python train.py --model="self-supervised image encoder" --train_examples=90422 --color_jitter=0.4 --arch="convnext" --norm="layernorm" --conv_stem=false --projector_hidden_layers=1 --init="kaiming_normal" --batch_size=128
Rows from block 4, named by matrix and row number. Rows with one number belong to one neuron. Each number is 500 + 50 x the weight over its row's rms, rounded and kept within 0 to 999. All counts start at 0. Numbers have three digits each. After the name is the row's rms in percent of the matrix's.
# fc1: MLP up (model.blocks.4.mlp.fc1.weight, 768x384), inputs 0-127
# fc2: MLP down (model.blocks.4.mlp.fc2.weight, 384x768, transposed), outputs 0-127
fc1.678 094:424585525422596494502464453510471485503457445565522464492458504575463469430456557486430490501504572518367494544511508510490552519573420533426527417511498568574453495405346502518530556530453523457468507453420493488560612381529518408489429499407489482578557456405451545536433468468451476420467428523481461430594533458503537533575489504483549472531457554529446470451541564496498494490516
fc1.679 102:412406531452391434483492590538553436459547467525394473496511500558448462548526483526472468565561428535495558580558483503514417521482650448515562586418548565525491542538481517511501487436448523517530608503479489522493499553499444522444505459512446603485458559411500550472463527427478445352390489468484443523535501438485540581544597503502437457549483480473519448406506449511500524425597
fc1.680 098:608440511510391533483472441472520462472556540427502487460456471446414488509399566494486527497419538428607457504484529545504468547461389488430478464487488632460419403505549457493538549430481451413516478449414559484487505584481554558471509501520500526480476521533504449471494416410556457521467460447518497454475573469502589442392477431455560445534489452439545558447499386544484489531574
fc1.681 105:543529548547559411507490470537522557538442443508532498505475519483596520507419431409477493461531559493502386598476477439476528505473374529355523518377463442552476491470430518468482478589484447513435484400586547604562481535478490518500506468430457539541459527575608586585477479489491478492470416449507522507512539400485484406450423483464529489492490471382537512448546460596473480397433
fc1.682 100:480627478570459438554505544574474482444486562484495487512472476572494470499525547454521511445456525476494395431517490572477472504392579557493561500545456523530387453552419576478462554550551508485458477453657530503475560529531498512556526457492414495466511465530476497499558668536475508505558572463506482558471519460465383503357557565505520419491576457503474503475520503505482431573497
fc1.683 087:493502536577547491493596427571554427485431504476517444444543528500418506518522562492501495446521447554572556478433520549514529545456460556455434436555551472504496536567515485546550524470497459505522510464439460618517488406525579577480585558635432520437555413605438570471480484514421442487479527538563505447570555593491403592489511541507498531503517569474654490554467553530587482580560
fc1.684 089:458533592492483457515415472498504490516413514453484515447557481494587451484527480558468518504498469457535580454448575506583449435554473565558528572586443530467443445495544517466532507515496592518396489487503493558461514516429498505504548478496478484535525524635470509534465470466593578615491548493588450505454420525424433374495516550473495480508527473438553516489537321495481499497522
fc1.685 101:610504502419481468561596432636579453523533547471553467527517508469526560521546514565452437454454533566526597627476575503566525464551510481524551445615360459574487527546562464556466487565516522484568510522406536500469376410455529508448489557495482605463499449398472500515576472538496527467509460492573435528549596498529455606513524542509552493481524418521421508566486622435558470584485
fc1.686 101:479417562459549512566427567560442439554475486425496599409460481521505530440488533523489479538480458475495452547481452506538383480444552497497398540475583475537470441522342567429512506484531541486562509473505402511574511475540539442451447457424518502549501516526469421443509548513425469485483504387406529557540480576420461476558513403486469426550446623464570412459487590576632509601540
fc1.687 097:457450515435397492566507473435536484427498423454537481481511489451484502528488497497527488530525412462483522454445477526505493499557414476517528612533455555509582452509522547402463491500550507445527511492511603458545485507582443482481523557462427570537549554599414414483527460494457529529532446528436511413494514507459434547552472556522506554483508529553465576504562492465401478470535
fc1.688 122:608512441436548480489466479472513491539422504469496460513475419547511537536512426509459509438470553461464450463498534583516503596460442565506542576508492520488501527447579462564506502556528470506532551471538528423420468548461547544515469494544470494470624470459476573463374523497458526501501457433615466572494441618547558484494476510445429526484555511464481490503441435496524550405501
fc1.689 094:491454517493537552457494504558471481501481533478558515463470657475474461437457516563514450499467436393466474459503533519602445450526504514444584580484547489548484431417584493568492528460460445566439522512557446456590480562542469604579467502434495474552516552521563489666478505409491534480562431491594573540494556421435476521520534523495518516512542476456545509432493483486459452548565
fc1.690 097:600479441553512444495524525552505448407494520449460620439515510483483414560520458529469571489493582396461515462483448545534438534561503567482435634513488458569507424511486508432632521491508520513467494458547482461596510473481503513568527458445461482561577516579486503475469484567575549428573515522540605460471512523437503569460505497536542604485435427490424549463531478498482454499484
fc1.691 094:493531506395555536519494472469541518497488522428564499525563552445475489596516528624569449426478487633466514515554493497545558468582436473565559451524508454490540456517471489462456549515580477410472489391475489483501455526530402524460504608573458515510596464496492530619493473497512529520400561453510416608380448502521454530409494551428509495499472485475451464474511513508517610444579
fc1.692 096:521542490580533507612419435460544494477450499545487480506511487475476522434476383576445460555495501463509375490559445532504555582571561581504488543499502434410461547428552450490479574537501504526640396499464341521604461449506557519499502420489478488512458554529534505452472488487530440497486532461492464427473568587517445474447479510363610447510446581466508433534412544518489526467537
fc1.693 099:506506517554537465568458525563548478484485472483532616447478539510487468456515553552545627455580539460535449454557516513522532518421411521467528567497544616529450483512513522496512499519473579479518590527531527501468516519500457543477466627514467450466633491486535390430455563562548450467465522555539467465365513481589425434563414486426611400553552485510523519519445454554457471515506
fc1.694 086:558554464502462533432557434509472476482476477561435466509442485488524499493504506512495536463542485480639474438599375446456435479516510518486604562479458484456506493566439535569547505441458559542579525486452546528478454423427514497437547477460503585491535484453475494516460435553468495556538427554527525479569505517506390433515473435540532554467435481415580549411584468585444445585477
fc1.695 104:520453469518441431511437529547488496457483509532527564526499512464560470532524466479495526529434451484539401507520482461491533460519431502449399531550403442399482495443403481472521527529523574490484477511517495503416430514486594397538397521428585512487483448490501527461441528475501483523449510444561519469448573550424556389497545542423478358546514457470426479390493602408579585594486
fc1.696 099:579561460440549544518472604558520451642487582436495562454483535491484470492470503517480402474494540560483569539562433561546552421530442495515476482487544568443517576663440492422447480436510494557550525514399443536407449565536456545535520575521408591565482493444418523456454428545470497566506472493557436571525481548517496527439455498524514546471426475448537540457530527522447454522502
fc1.697 094:530440490526554488510473462409534522579396459457518459512560437514474476551466554509537599534548476426472564502525440517534547454529472617429541559501496404524380513434499550577439524481553459492460550442487529433470341499533502533458489457511534469507455603466466463524426536575482506481478514555468460535399514482515540560545500528548438495469605424467572486446543395632445580528500
fc1.698 107:557473515477529499505525505426505484537478495490469498543505435486406565485451412520484529551590626439451542466553469575540476440567559521436475554508396570509492539453597489516493487528468443491542548432455531428608473560508502531480511470530474377513552516495467496466391435504497505492582406468445544525520472586442487589491488518456520507530579553497567437511560497512579443327540
fc1.699 090:495559583418573561514462450451548457527466534533527441445538456484464526445405572496420443451519510492508422510518525527412536566547444508494475543521530489458410511505590486526469543507498434512467504613554424502496542481448549482512466505538463497480498507474555517463593452521554469479457541601503518494489492517434456523404599489508503528509527420508410551454548428503374527540453
fc1.700 096:445515459553518500413512390564499495467444529490474613506579484462440549424454475532540496513541462520502496548534481494503578549540578532504506568494511551557507542573477527474566560540521500465511487633485467491508492458482485539370523538482443502509529522536469469425450483526561437544494472569405510571543451372448522438574507511451487476492480589509501621638459489559521489592516
fc1.701 127:554471488539504499535504499595563554545484542597498487544535596546540526568491509416464436512577571473525484536518467551519446569566575455432484481493430510520463496501447516490511503449468440597399460479504454489497521491416454553519485469514446385483525525565455487523503427514390460477582507435508552482446663484521436459560529540457511439497583619480519388470557437512464522548484
fc1.702 109:436427530483529449516466437471604495489496575542512557366468557504562467562510510519400517597483547499550449483520476552507475553564557510410470631499537472560487417488537505459511448577446500529405438433541483500418485457512373494504488537514548502531449509524530479510511497486483567458522529493568557550458558478493500460498475461505531519575496399492465471466460518466485528507452
fc1.703 111:499524459520494501504504484538550485552501507502467454552374452492587488505587465563541485441455513550472418475500376532464482511355557566487590592534579515441470486402478628534467528480551527545481595496500490537553441449455486469537497477455471548497436514516533499500525478523473477456487582493490524518389496446517442456498496408516508508530567563502535507460582496425558544444518
fc1.704 100:479522547510516612568440466470516491534534449561626482494462438505390445465530417460481491597525483435568515539495472504428475462496545519503567509463483499427519496403433530492474531525448527477539537367381483459541460477549423630456507478491589411532525446492511495439586671474540565516576565488474419541508516403532470549519520534537569477455500558487545440510522542460492487545487
fc1.705 092:464490480566472497586500457534551515455475501500570549577458485456517584464498585525517538522539550474537575486461515561541614469567500491526489350566516433536528558402528461517426454552457500499518573553573392510442546432569444496567483538538468567545504390422489540485407463470435520512461535414524500452584474443503498535521551609501503580466592497506410527526513580503510510487497
fc1.706 093:450614595533497600563459540518509445506502567484444532520537405580497434538560497502546463436570493527529542446489466532532528411586495546563518520521487581581476536489461536407557482533528411508537603470561542477435455583566550451488489551558461447529492494397537478461531540500567521560427411498506456522533407518577520509507475549480556514462539497571499538455493546510454512441430
fc1.707 113:541562468521584451414423531514518536442523454501534451499450570493517510559530525541472463529501545505478473487534496460464494531446527545533501493564530525426471493561446533507489489483468387486423544444472456425480466407457465531480550526491489427495553542478501418413482526530437475395438534456565489519532462518475479469458513468377563543539526523539502441529558426597447580441486
fc1.708 119:552482535610465513457542488416607513527529462535551553396525416552482518565522482461515543463534519477606487621480482477481526533463393434472447479445445564391561607510417358481477567425492488484499451527478484542504514518401525443556538501515549487481578524459508482465555488480407538430509500474510508508658471569523435492465467497514473430543592517461501460511606457393544603450436
fc1.709 101:498579433438537491487502511442527465515440492373503514498565454504588496544503478531571518522622491508555418512546391421474448436539558537517436557503394406433514528449533476463543526441436505431551432545469486401492564546467493552507505375559598450531602561501520403414486567382456467510528573452385495524614551537467482510452475483551500386554535477406542575462465498419529519579527
fc1.710 097:506458456489523469583492440440551508574538473528565498548584425511549555463449462535453495500536550462514435542570523459509533508407435561430565498466518515529525483421524525488557507499580493496518494590413501498487475586389495464491419509490546478450471493498487476467338596445493478524459485547507453459592505493531462487435560535399446497512472568478477379470539491497375572535569
fc1.711 112:502569510495530543440441433604569555419578466452526468489541476512582511492448583576540557381515511431531339379480408494472577482421511526486465489508458468450510432513462525523521479549577466481426516478531467517546433560420447506532421551543514436469504458443544485520525487479462506518477513568500538565385530456481403530482486453467498466492573528415513508487578472495503516493547
fc1.712 093:504423509450527380549547588501515483531484470545526529511471517546528579523536503479518601468533503532553376490554429579415627520438454513483527493449449553562533442472484547474486499537447472582519448459598491624527414455433437475536593476502504544348509567536513499522490483503506489499429522443529534578457542475531464534489490474489558491485570543413525511477467508567406457530490
fc1.713 088:456491522467526447481559517427478551527490464461519545558497489565579479533492521511424523445495459477450418451544538549472403557501519527490505576468496486498470431486475451516469512489459529552451427565471509473548506475471600521558472442477546555514502539476397502400457467491472462525468447510510399505555490516472586379477494571587374470535460519426462476525475540554517466487422
fc1.714 106:537427482463599520519462485458462551462458479470423462427418475484458567520495565474445559456515482402575533561508445434419589443512505492474431594415558517415450509545545494465514521478459471421549506436440531443481404481557552526498543500491523399483534558397504480477526539493473426496539382553509463543450529604475486477503491535491506517559525578452518522498519485546466457427467
fc1.715 104:541431559470480452380481544580540566552519590593480491550478533515489422462491431506458507524552463468471519544561500546519494506498470492426484419566483565565471535495528463501484528431492455541517505498449535478466492506504520466612445538562405564551477495568546452567501542594570448557385643478468510513447496526400549450465554422582404483498479640475572434524551447515526488598541
fc1.716 111:513520539462529435529470509441502494486480549460532496467536488514524599471514490407444504582501429451471451534480444534452441589494456568463487523415491511568494527480416529557465544529530390505497571593483616478432533494483502430499562355502487543583545549522540524500415514500518436568439452424550459430567534484469528457508459410427484460416517462485554464492453523514560525449495
fc1.717 095:437556475635576485564497462501477465471521451515605573439450467503520532514442401447529547516449386468516520507502484480432544534508447521500514489521508388603400447363437362510436533547508564429519471497403597471467461555629506482512516566409571502525554525500471525489554573514466524452528436547551508502483421478510556504529578481496477480474463552449470439399442457442510518525428
fc1.718 088:443604513414496463470485504561589524461471467490490508522473499554548426539529487575509392442504566501420499537459486386466481501511422640429559543486559531517476454481599517537482534569544443504540569564488461497472557475472537593432540542487547540512485529516492488495493482472563503507485585532549468509445503481492510666432526575601440492478513504466549556493472545446519525562505
fc1.719 091:492491529648489509541449447506475386363570458479536480417434433515532582505543534496511488478530397466504510508440611513446574509574431499480474443512543497524521409412549444436436414499494451506465420587552411444546396500540460571571533501424484481420466420520515470540456479540456563433457423446506555408569545592562552454554545440579541489465516536518486522490568598592498507533526
fc1.720 087:471457454517601456481457614473436573584443542521599419513512510430446496509450548429526535445537562364432594445452560444492538511431512393465456562504580561508445566519533438380563477519472502541486463459483451486531429411537564443483573542448467535386532592432464481631438520478510489588510443553467484419512453466591488463609485549587498488519517525458506502530436429507485542520517
fc1.721 099:557535491524529538567529569464535585456541555507510516441530448517576434452517426462517508534488433512530504434559494627525514482488505523585539529598392540501477502448454481584418528514539558553534502482576509532520572523476507485444464549532494565403511418554479509486491482506525570408504502488614512542402524482494499486504512454473546493577481473454469504538463486604485407525547
fc1.722 103:524507571629500494513484467413496456494522497545541602388450486484502439474501493499458595600483450528567425506521498497529453556501457495549474490480506489468486443377434559459508507439492486536503437550563409425452427530535495600520553437467588483504514501507496559443534492417510476439588428545558474432427570663486425459485466518563526416595408403563445602456519525511600521524472
fc1.723 097:460525583495583461410482532559517623528476484477583528510566542510582567434533500515444480537421463480533424441546429460532553523544474608496487445519569498479551469515499492486546507516435507417488579500513516541492498546414328471517543419544487445469590544490582492513568493477512492521507480528442477477514518431505449558459542518524443475460507508455492411491574495482487397461431
fc1.724 095:520578508464459513512470514571558420505609514556484504496593495445535495482482498452496506419529496456569477535560467536513543433541461493325499474478472497516414525521454469549486584497522440485515570507468472544482375570420454534524459538479513383491483638638594559522536462382407475473473514555530516572549436516464474459527383472440509486556460534461449561455485423496435538513537
fc1.725 091:539553478548454519564502574471484451494433535529436518476464512573449543469448524414568547524502498481487521521473459507432464447470549489481545475487466442433442541447505457557473499557477461486491551480456485600484534520516448448451519615598554500533448556437452491493496460540533537462426469477523449439548491518483579488536528466519463488452511378624551463543500522575561492477503
fc1.726 097:500460652426581536490552460455505470522503473531472414486536482494430511512581589544483501376533552508632575576557471443498564516432492440412444513509473495566472512535490463503528443472520469541476457501498492584467529539523434551507387478482487518491523471483408503500570459494547395472477513499563539569446540412464509542558560493580517474517500391455511504496588514454490497497412
fc1.727 117:508484465544561495418432532638578571577551544494513470551510561549551508565544508434474454432541441532629396487516532478527459444541605522460505536596525469580442548512488576496554517452478494553495486477453495578555515462354483534507442510527489514469489457500384411465540495522451510551535517517457603461486569395458439549528561450524441507458567668403515412489521442518458535486460
fc1.728 102:459546511408518463521463544521540582459526477529512460481500511486506389599514460636447381555536476474441514503501450433560486421445512540607529454580487514552543443538482504423506465481471499538502518465526494553530512498491533479501385525520473509471419528603485475449480526495523464505506424502408452471529556564521496540587505503588458450531517520468458522504443487409494498521541
fc1.729 103:459434451463586514443514452377548412524449460512539455464498426424487584459450427495546444458492540423530482459531519593428491499458455525529540517495545484383481503595485600607628506476524556523427440429546545526439487531565479509368506540476489558483463522463449530534563541526480541531522584469523439456479589626529495458468415509445514575579407497436496562478512433526549504496411
fc2.678 093:557477536488513548495489514552509464516485443573426551470443503640499509590490449507467507528448516528573453427421487485476507528573404466553580577469547451453459433382476510583573514497532535552473464544489400469520516516347557416503448473571481498404404507517511529450491512574544448484560579429514484471544470529506529537515603585443492609512559518504396533425576513547527478455572
fc2.679 104:456585451487413462408539569491446375482366624579503484486433521638460514493609539543399440451413553577502573461466482489413515502489543491516515516489537527420556474478508590494488470604460515482498488505536482522487464586528549495474476456384433424647473446525385544485553523508521590472540562539478471523457518471480492541498459514555521547505434495546542564400450483504589479462493
fc2.680 094:516527531508500500424605504494440453466478525539537476527482535666434491444497552422479436540605445528500494550419553495535553535459632556564457503502591433426543438409582535537476471490483470407463544464488460486401558529425539549478522480575473504490465455561483478473399441545455522547569547426510532485565447523424502491459433457453482498496495582517493575448478511503422581538490
fc2.681 101:454420523506523486545443506574466555556421414531457518534508519549477455522531434503479436463506479456440433521481486525511482481572458478558503607505484493561409468558581424594487372439520523499486614547541499491596482607476517466578558510532503539486522528431556457528523444537474458450518550482573469469550513635528545493482440508473479536486446548470387482454594494427460457548510
fc2.682 093:581570520460456458438558446558431433450488468510539503494493544641506432541490527514397497520495532608430525558470569499572552548524546537495497483538504484500427508393485508470426532492493525508538503415402411520567443480559432479459509563488553540530378471496520562512495552515478504569488437523484550500474490496501458535646526443585428493512552444541501466570510523449504452515541
fc2.683 101:526491496469508589503584460489534536476579497464431521581461533395496493521442608589637455541494523436594476567585492540563516444381514458526528438492470534503516447492475534536489542476522411504597540485505533438478483373540537494458400432472537536490504445562449450595424602464516432407532508428539562591445521377505442433467436417507472520442555478456458491513443563569460473453566
fc2.684 089:442534465511515492550552494545521484432530552488453514497479496648438461461561523446415539487502473502451535488444535492543562544600503561527540398533543469519510459502495497456489537470443599458479511522506463463533448558460561455485509553446510601366437448401495485501504509520483500466408488519560495468521497519543491457504448470515505517502530506552492477566483442493535554507468
fc2.685 101:547476534508550512450478541505438561551616546580435506490442445304588514509432517533697427545524501304504520502580466527528509563365498522448459543590524465548460505533474501547521508397535516533499532537545558521545518403548505570480470494442510480540509472449471445536503563521475562519495483490447423513506531401493426495512514445463483526445447507468489582484434570472540488563506
fc2.686 096:608488551471487455499538528477457489595514504512537561505530574602447577603496392510417549439451583555515522494427550534549456533437495488519545502517452566539533424544511519482498503524595383535448476474460452424433464529513532458533487460558544480516444537589544502531518486567584519577433576467527408518554394485484542439420463574478514570507458503457503395530499507423437550552517
fc2.687 088:561495513557519564539456460491518590490511463460584508476572515361544442471392499442667579523593519456498544501481485581481479542506524548506534423488509540420451521600464535541521537524600515553508491532609517535486545496521519498601422504497528484536441540538523598520551538459421528563544459432449501469539573460524434536532559482515524528478497433480502525497497539492464548502431
fc2.688 123:487398530549444499527518493502519527562483447512496574598578516558383502525525394439474419481558434583537485460476395586567439541585555501508543537511481498488528509554596442396590516610518402458513536531442481396472460481419518480591533484511436479412525565491531431469626499524521557448532530456617461516565471459449531505473377510466462499519435528512466446497555521560452477446492
fc2.689 091:454494469498556441579489447539575514513520519496486535467491555593453473607508462524530488469444508550518443504529523433588448400461429459478410495454401565539586471457481500501480487632454476519420442521562519526515524410443572420505439470567516500495484549557534469561463493543549558563549558477476531454446420569452414589612498516633477496495411521402457457468467442513464545548536
fc2.690 093:450543526529394515457468409474523513568328514502468544488571513414504522468496464518489470462512492426565488535473440554517512462521536485525503508524495490476525449498548478505543531454453452536485512531503503470425562503504482489466441514444492501479461498551438503542554512533446570550570626493565446445534420517422566600470405472582537490432407426384471548511506475514482554451491
fc2.691 092:540527473470509528437512544493562557525511474559529534518453542288479443540484558516667448537583544364544424442568542482523407440533485493491517546430554545454463507506522530544486529558520476528470460536513494508517437490550506581501509451419499515515494461493484533492514475452536506492517491450490553451464496540472440427481450456527487532466520432598500504516411555501609526480463
fc2.692 094:445472623517548551521463541446480479424550426446496534496443537595377512484540508489400512491515513605508478554459460465560545525455523533545522444521500479471556458426588519567478509549557402488437560455349554585405481495479616460486490465564465498492553598485494483481450516503504575468549518521526474459483541457482488544497535516565513539536450493418442527488545472524458422383524
fc2.693 100:504496493479457556462579590520491497457451480474391483497496475676458486490519458469337509561467508552539451508493544513576564506618461678540410479498516419455486511451439481465456514454502506513461528525496536555510571482517536485477533463482557505524414434435576464497482464484481466575499528451558541502488539549519533428538454522501536420583499503496459399511542409543499518520483
fc2.694 079:519526560429631421535531498442498549463465473421505521520532569581481465416556523535485476502392554544522548398483483410451520503496494526435467459519554581489574524447568509564496477499488436544472554493560520460521427461445484508463518543521458526544477549485592507471452512418559526499459502527492644489554552534495549461517545442527509453472565524554447457536474445553554521501466
fc2.695 102:577511490512402453527493461491367534500513492584455443503479490482539567603503489529571384446488487487522479518467411619584460500512536443475510512553498444469449459471567460457562492555457496489509466493538495468546547542473453493474450540516497472547516533533481521582514398521447477491452482443536488530464509544445491438513526537506479538482518548502435556458435641443456545556623
fc2.696 091:512474472487516445460572578541382537560626514562520525523415442357547404437437542503575503562495460408576398468525476487508567510481470502474539501488497470426431537570453517584635548465493497559468457493534485492494479472417474507490511522527523477552502440511485467415477510450610450495420540536490558486548507501572442467460433483440477548409568504466512543539474479499414518530423
fc2.697 099:535573504474448507566580509496477536498485480447490496489387517538538541514542547421440586518548623493494563521497575498462615575491484520571493467516493416489435505498441550509455485433494583528621491446560595521554488548564500539426526565471522479558482509517549614479533484497434534524478467444542358539484576466471535471493602498543452468516514467638531471445522428597537535501495
fc2.698 109:473441479442532478558448521506593499513433502516553526411518582571487486551541472534468406445590476605467501478515551495547541545449447507476538486460485566480589471513510510458453516610567469623447467515466491458465449488459511472520492382549510546501505581412540449489562519563537465620441456439508518510546461374450501440437494492373456483515486541495555528521497446552500415444459
fc2.699 083:538464401413449592447476483415465419498527572433577561431465531467510540554461531561465485586395561401501489387415518477521485494561471423552504537590504448517430489483449580493463448574604406497351458646506469523527557581507506538522499425533428385543475487481518486520476552557496486440461509432508533573511525550506532513517513527505484508415400473540590539445553524539483479500490
fc2.700 095:521452564432525509569407482538553557519487485545518524502461549621557501566518510508423531556466375537440544496497621469475457569410379506546601442482462532496451469432491608525510479519485547579516422559537555449413494418495497500543481459517593498501356532490534569488521492542497538582414526516537460432508438529446491511488602496448594481531530561453417441500427449541519514487532
fc2.701 148:470402478537461493454500401547515465552516540466561395520541437461493467517460426439536416497554500489524575545542508557513478564478608484558546446490581459493432456493562589476499567577543508544544469553582434437543582565363421493507506539520593503507571570581492424579470529442356493660415411461470419564479401460493573455537492521474406438463522524552608513481431513489437491516369
fc2.702 104:521463558538496462542471557491484552528504443546475562557475524507440387546510501483501565460600487595423546464437570561536562535473511542519561437502555543473494461529522483478562473497446482540538559460426512394535541456484496500491520548457522487500487534503507420368559557539556541549456465509497466580451536455507546470501551590529569501472630523475532530457546454454574463539528
fc2.703 119:559493531555495416561408392504556508506478457482495432461576450517532476512490457483450445476541506488531502534489481524526551605506594458626459450485575450426421451513521512568501517527509588555621503498541447460469472594510446443502584644511480542419508556512521523588651493448422414597496448471506410484447521560502529455461536448548461483532528485529502482556487474513472528517462
fc2.704 088:533489536541557492531474457499530522501515413540562574514455496502450474465408501535462448491538397525465492440524473486552512461490548468409534551565455540537512490564552491581542426491465470547521532437444505431532501480470541478531473428468499424467564543492547491487482478518456481452458433509489522375463506544394510463443532469449430610484432552535505471378493563575527508417485
fc2.705 095:460487531567519544503508504536530558494608515456507494524483454251466505468416504437564512531544550470494504560612416533525502505391419437456495504518465487588493509556501481531393522456526553498461482527564447471506556409511537583545521522488552560516584443475468521557488459493532496582535491501480512605504546462492594460581495454482556488462491490438508508492480454465459491556457
fc2.706 106:454526468507456561441521471488538421567435563505469514499572474572425492527532483457308461590441572603460467515499493463575516410446500551554472424509534472469485443342579535500369516517463513532486528472550535476522498487535495467441536553465486496464457454446491537525488488503469435560495462539544511479556490442549517504470500516510555512587492511475547416445486419513507464530422
fc2.707 112:496530573532516438613535513487502492491404559427496471551496533596484451476498470517494617530569511526622525499459466464525429575602506571553394445524569500492385548555481474489528507527573532455431549441524594498511419519464519497555561526494572563529535500521574479554562456499527545516443497463576425502578616582459524438473448455470500494500487541439518442570605477502438466499511
fc2.708 127:458457550604416507531520536560483527509475466526500451496508511450468545556495474501507465431533411484490478504571479528517460524478556448460496531542547470517582466583515423510562483528426402507411531621453479462457443528451512449499586499559524533468584533527542494474589499537557495497437600405528449452559524564422475574440425524558491519428405449519409490452494530519474565478440
fc2.709 102:429567531456439427499493516526424469526414477577501497447399581593548535499504522518415506463416561441449546464517465455445515512459491500512440528488520471544461521494476470595452464513542511455503496566527561504494474478468570498533438438438509483478481432557444521566571469519552488458533534441498479532524521512562450489486503514494485514537548582514501558455585525525472549456559
fc2.710 094:510457490444551572410512506539525433600353555433439525540561481637539500506457446542397449480450442514499540450488553450475458468542491470480518491409503492475521458468559504488462435559554456469470476472500391477522529531414496485490579450478507391443518516523474505485491546600365525552535533546441493529557486500429496522484511438512459487519448520509478568471587485535428572452447
fc2.711 115:470581558480524435560559477430568431469497587496504433525494479581577525457590545572488486452477579519520537517526505526554500526466535504473547433456534467605431521558485436551467527521521496487464438490561540552523435588524461410430478605530642565518414539561421548554552443528556475524504447442432449476446457480420384517546546484559461454498450504542494512492411438467493424488521
fc2.712 086:441485461508421509583441454497471480493482431525558494490576489559439589525549510508509476441437526499510524563495446534397585481547563580541520449525514528486458397402480468519537516539425583497453518566521510488509536523511470527460502536402403431485400497556448511501485501455474444551469478474450403446484560396481487382430535477537560546527532482457453478480554591507402489458566
fc2.713 083:452502419462524543507439444421544478474441522470510483409525524578496495483529526449385534493475550576381496501569444533458617458442469503572497494503544544489547418449547501537470448496514481575489436561490522522455504483556497496434534505442497500516570439430441479472461493492473435534486618507513444484495506540423610525455542519536566552612565579486488444489520429478530432505456
fc2.714 113:489600543467548557523543517584504501476472409470471445545469483570404462465528539511395478472486500581459461475501578465552470548519400498459501613545428475450475526447488443468513479461429516418505580420429537529537540480567456537525479594553437438508485508461529487476490489496482491431568499577510495502485549428525547556470517511496568516510557562468519491604486486464443491537565
fc2.715 089:453469561411499462398532478551486428486411478490471543516518550492574520550527491528484495475439536420493440571560501497490391475466499447406425498550432432429460511434522474495457551459498498525559470455437477558569503510549514501535493482602442522521452481464461505456412521574498528405556495526505465526489462508612483571414540546526503517586482482465563516503508547585410570479572
fc2.716 098:473417568580425401480516527529480546571522426440505461587498436481484584526490529508473502490482475521467415592494441594544444527489479396540467540528453454535414462573584441487508513493552497457511457542437487442479559609481426434543433501509515457519595497520477506568516411474469478482487598499486440510551482494447444468484445585485521583528419456480468446461522562462467523578452
fc2.717 090:492559526615477470439453475483490549576450445580482444467575447505459458473460520583465417513529470522532456528511528564526442487567500470483405549457503494418479571513509489566509484469465479566406445439501490411431531491534493523599562574457485512509641521483499452534462425481534473434523484483570456473588465589457454536461530541517514538463478410500548485509489578460380404549551
fc2.718 094:490504484526448448478566443408526477508461455572520532575576536556500584512563527492316510501508537511381567560423558564513521534488460448579488462530522446447547490494486481447493466520452505563532419458533496506477556535561440492567520565511554504459364498499533512459550458510479566559434528540545461527433438532538556497495494490569510545479503429434588460405535479490547501451473
fc2.719 091:406412512591514506445483454405439500463557491464576446483466514366503545443501463438663567545574532424507508435501475616509509473630452517526442509517509475435535493548410495531458453502528531507541534525505489481393528543436487545450590459463561467502560501495593590538497476484501468493486589534510454389526529519540516525491464491521490560532569532527566551519511541482515482486486
fc2.720 087:509504547454546518496598492543420571490496455510531407490509527388537452526480542465649442506421545325382541504473506523502437475465515464517514543589473466535446528416489458465557558567554490450462469572547490470526470458504450616473546536519597591447484545552431440505485442417444539504499482520488525487515459459493460598471497504485491479436519451494555494503500516485517429492449
fc2.721 095:518477438467409462582449464529535461419474461558521426475485561522606492526499530568302535523534537532451591534504515469485584475504541537536432460539503472489397496538493504483466537512482531475506497499514508527545489491565438518583485467490525545480358557519498536469542522397563417540449482577580509540485505498476530523488468495562558453539543533547549481428490503584535563507421
fc2.722 095:610505540590483571575438522510441590481500488523511467583443477434445533546450456479537581489456494515495496538428581559531377457576493521593501481510509571485474487516602476520439524461455447580459503490550521490476543452548461509527572548455386435459498525541543544520584392474418426432554480442452520401473455482518573465522581458486477521452485459523447469444584499429502561539525
fc2.723 096:405433521565479556544438560474512576491445534559438614442434483555579473488443428516411516444528485523470467482454528480447487425578487443588552584559498517528595474503554590472499512497454490562532429538408542507533415474401598454635533374533436472540533525576539456394547514559480500483432544576530562446520566438509451535513553451513541479409484490535447462450470510521530537455530
fc2.724 088:556498500433511492560453497438498554511468462526517459579446486542498397465514494551388485587499466573524581548424425422522549544434495587536554430467547562548493473486560451472514417551562457541399510548431588470497477430460526482483593558470464519532465475457569535403517455548455523506523553534494515452534560371487544539466510432487531514531545595513531540543500436487488514503425
fc2.725 085:458543506447523498444512571464506513420417485549567548494498476623513413509516652528333467484524541551511467509475584472538533492486412586556437587543479493550437511492474532468435480538480520524490513425558455586452450467605481514525399453517526537394517449490493578568386525569523476496514420520509500525548456439482516476452555496416449447531558528560520531443629469525582510450443
fc2.726 095:508404442480455585412470571587484481598535541441424479551521454321498444497421489574601470568526481327461463560625541490456513567459510495384465491449472481481481475549491495497513515447471467530549474511568531441551493555534459531536459501530520480516484516467433443558493523420540437439582425458500523528501544492468482469491462509486466452478378438600522599542409478518476532504498
fc2.727 115:553538511393453453459471430509515469478552555512452346504533507487580465544445454518481438510495513551538553512513451535540506574491573449504497454497503423492428465535508579467391491588495523542554511495611476530473533524477437472515511602519563552556480532539477586649547524499449534563413437477443451551461495455461529540534451492493489445484484564545496485491412455507470515502412
fc2.728 091:482408454528465434545564489534499574518491505505474462490461513528602496458417502601443454429515483519617358499514519553528526469596527494461457470498547423474493510538560553590552499473528527474481554480427444512501460518475522538470509463600504489547526533535537522449529487508481564495634601560441484449561525503429449557492428469480546537473450464538560454443425515434463493633503
fc2.729 093:570469534453487551445545554511487476564523567493514569482434455519512453368405456544552541476524544529511525465496494600431491507534399489484495512511517492504545527509481588536536523515455522482505455541477509554513417459559557576497539551517511443559490527437478569534476500481620447414652429595544436474510459493540518538465429414525505466489461508455590509483564570470501542596454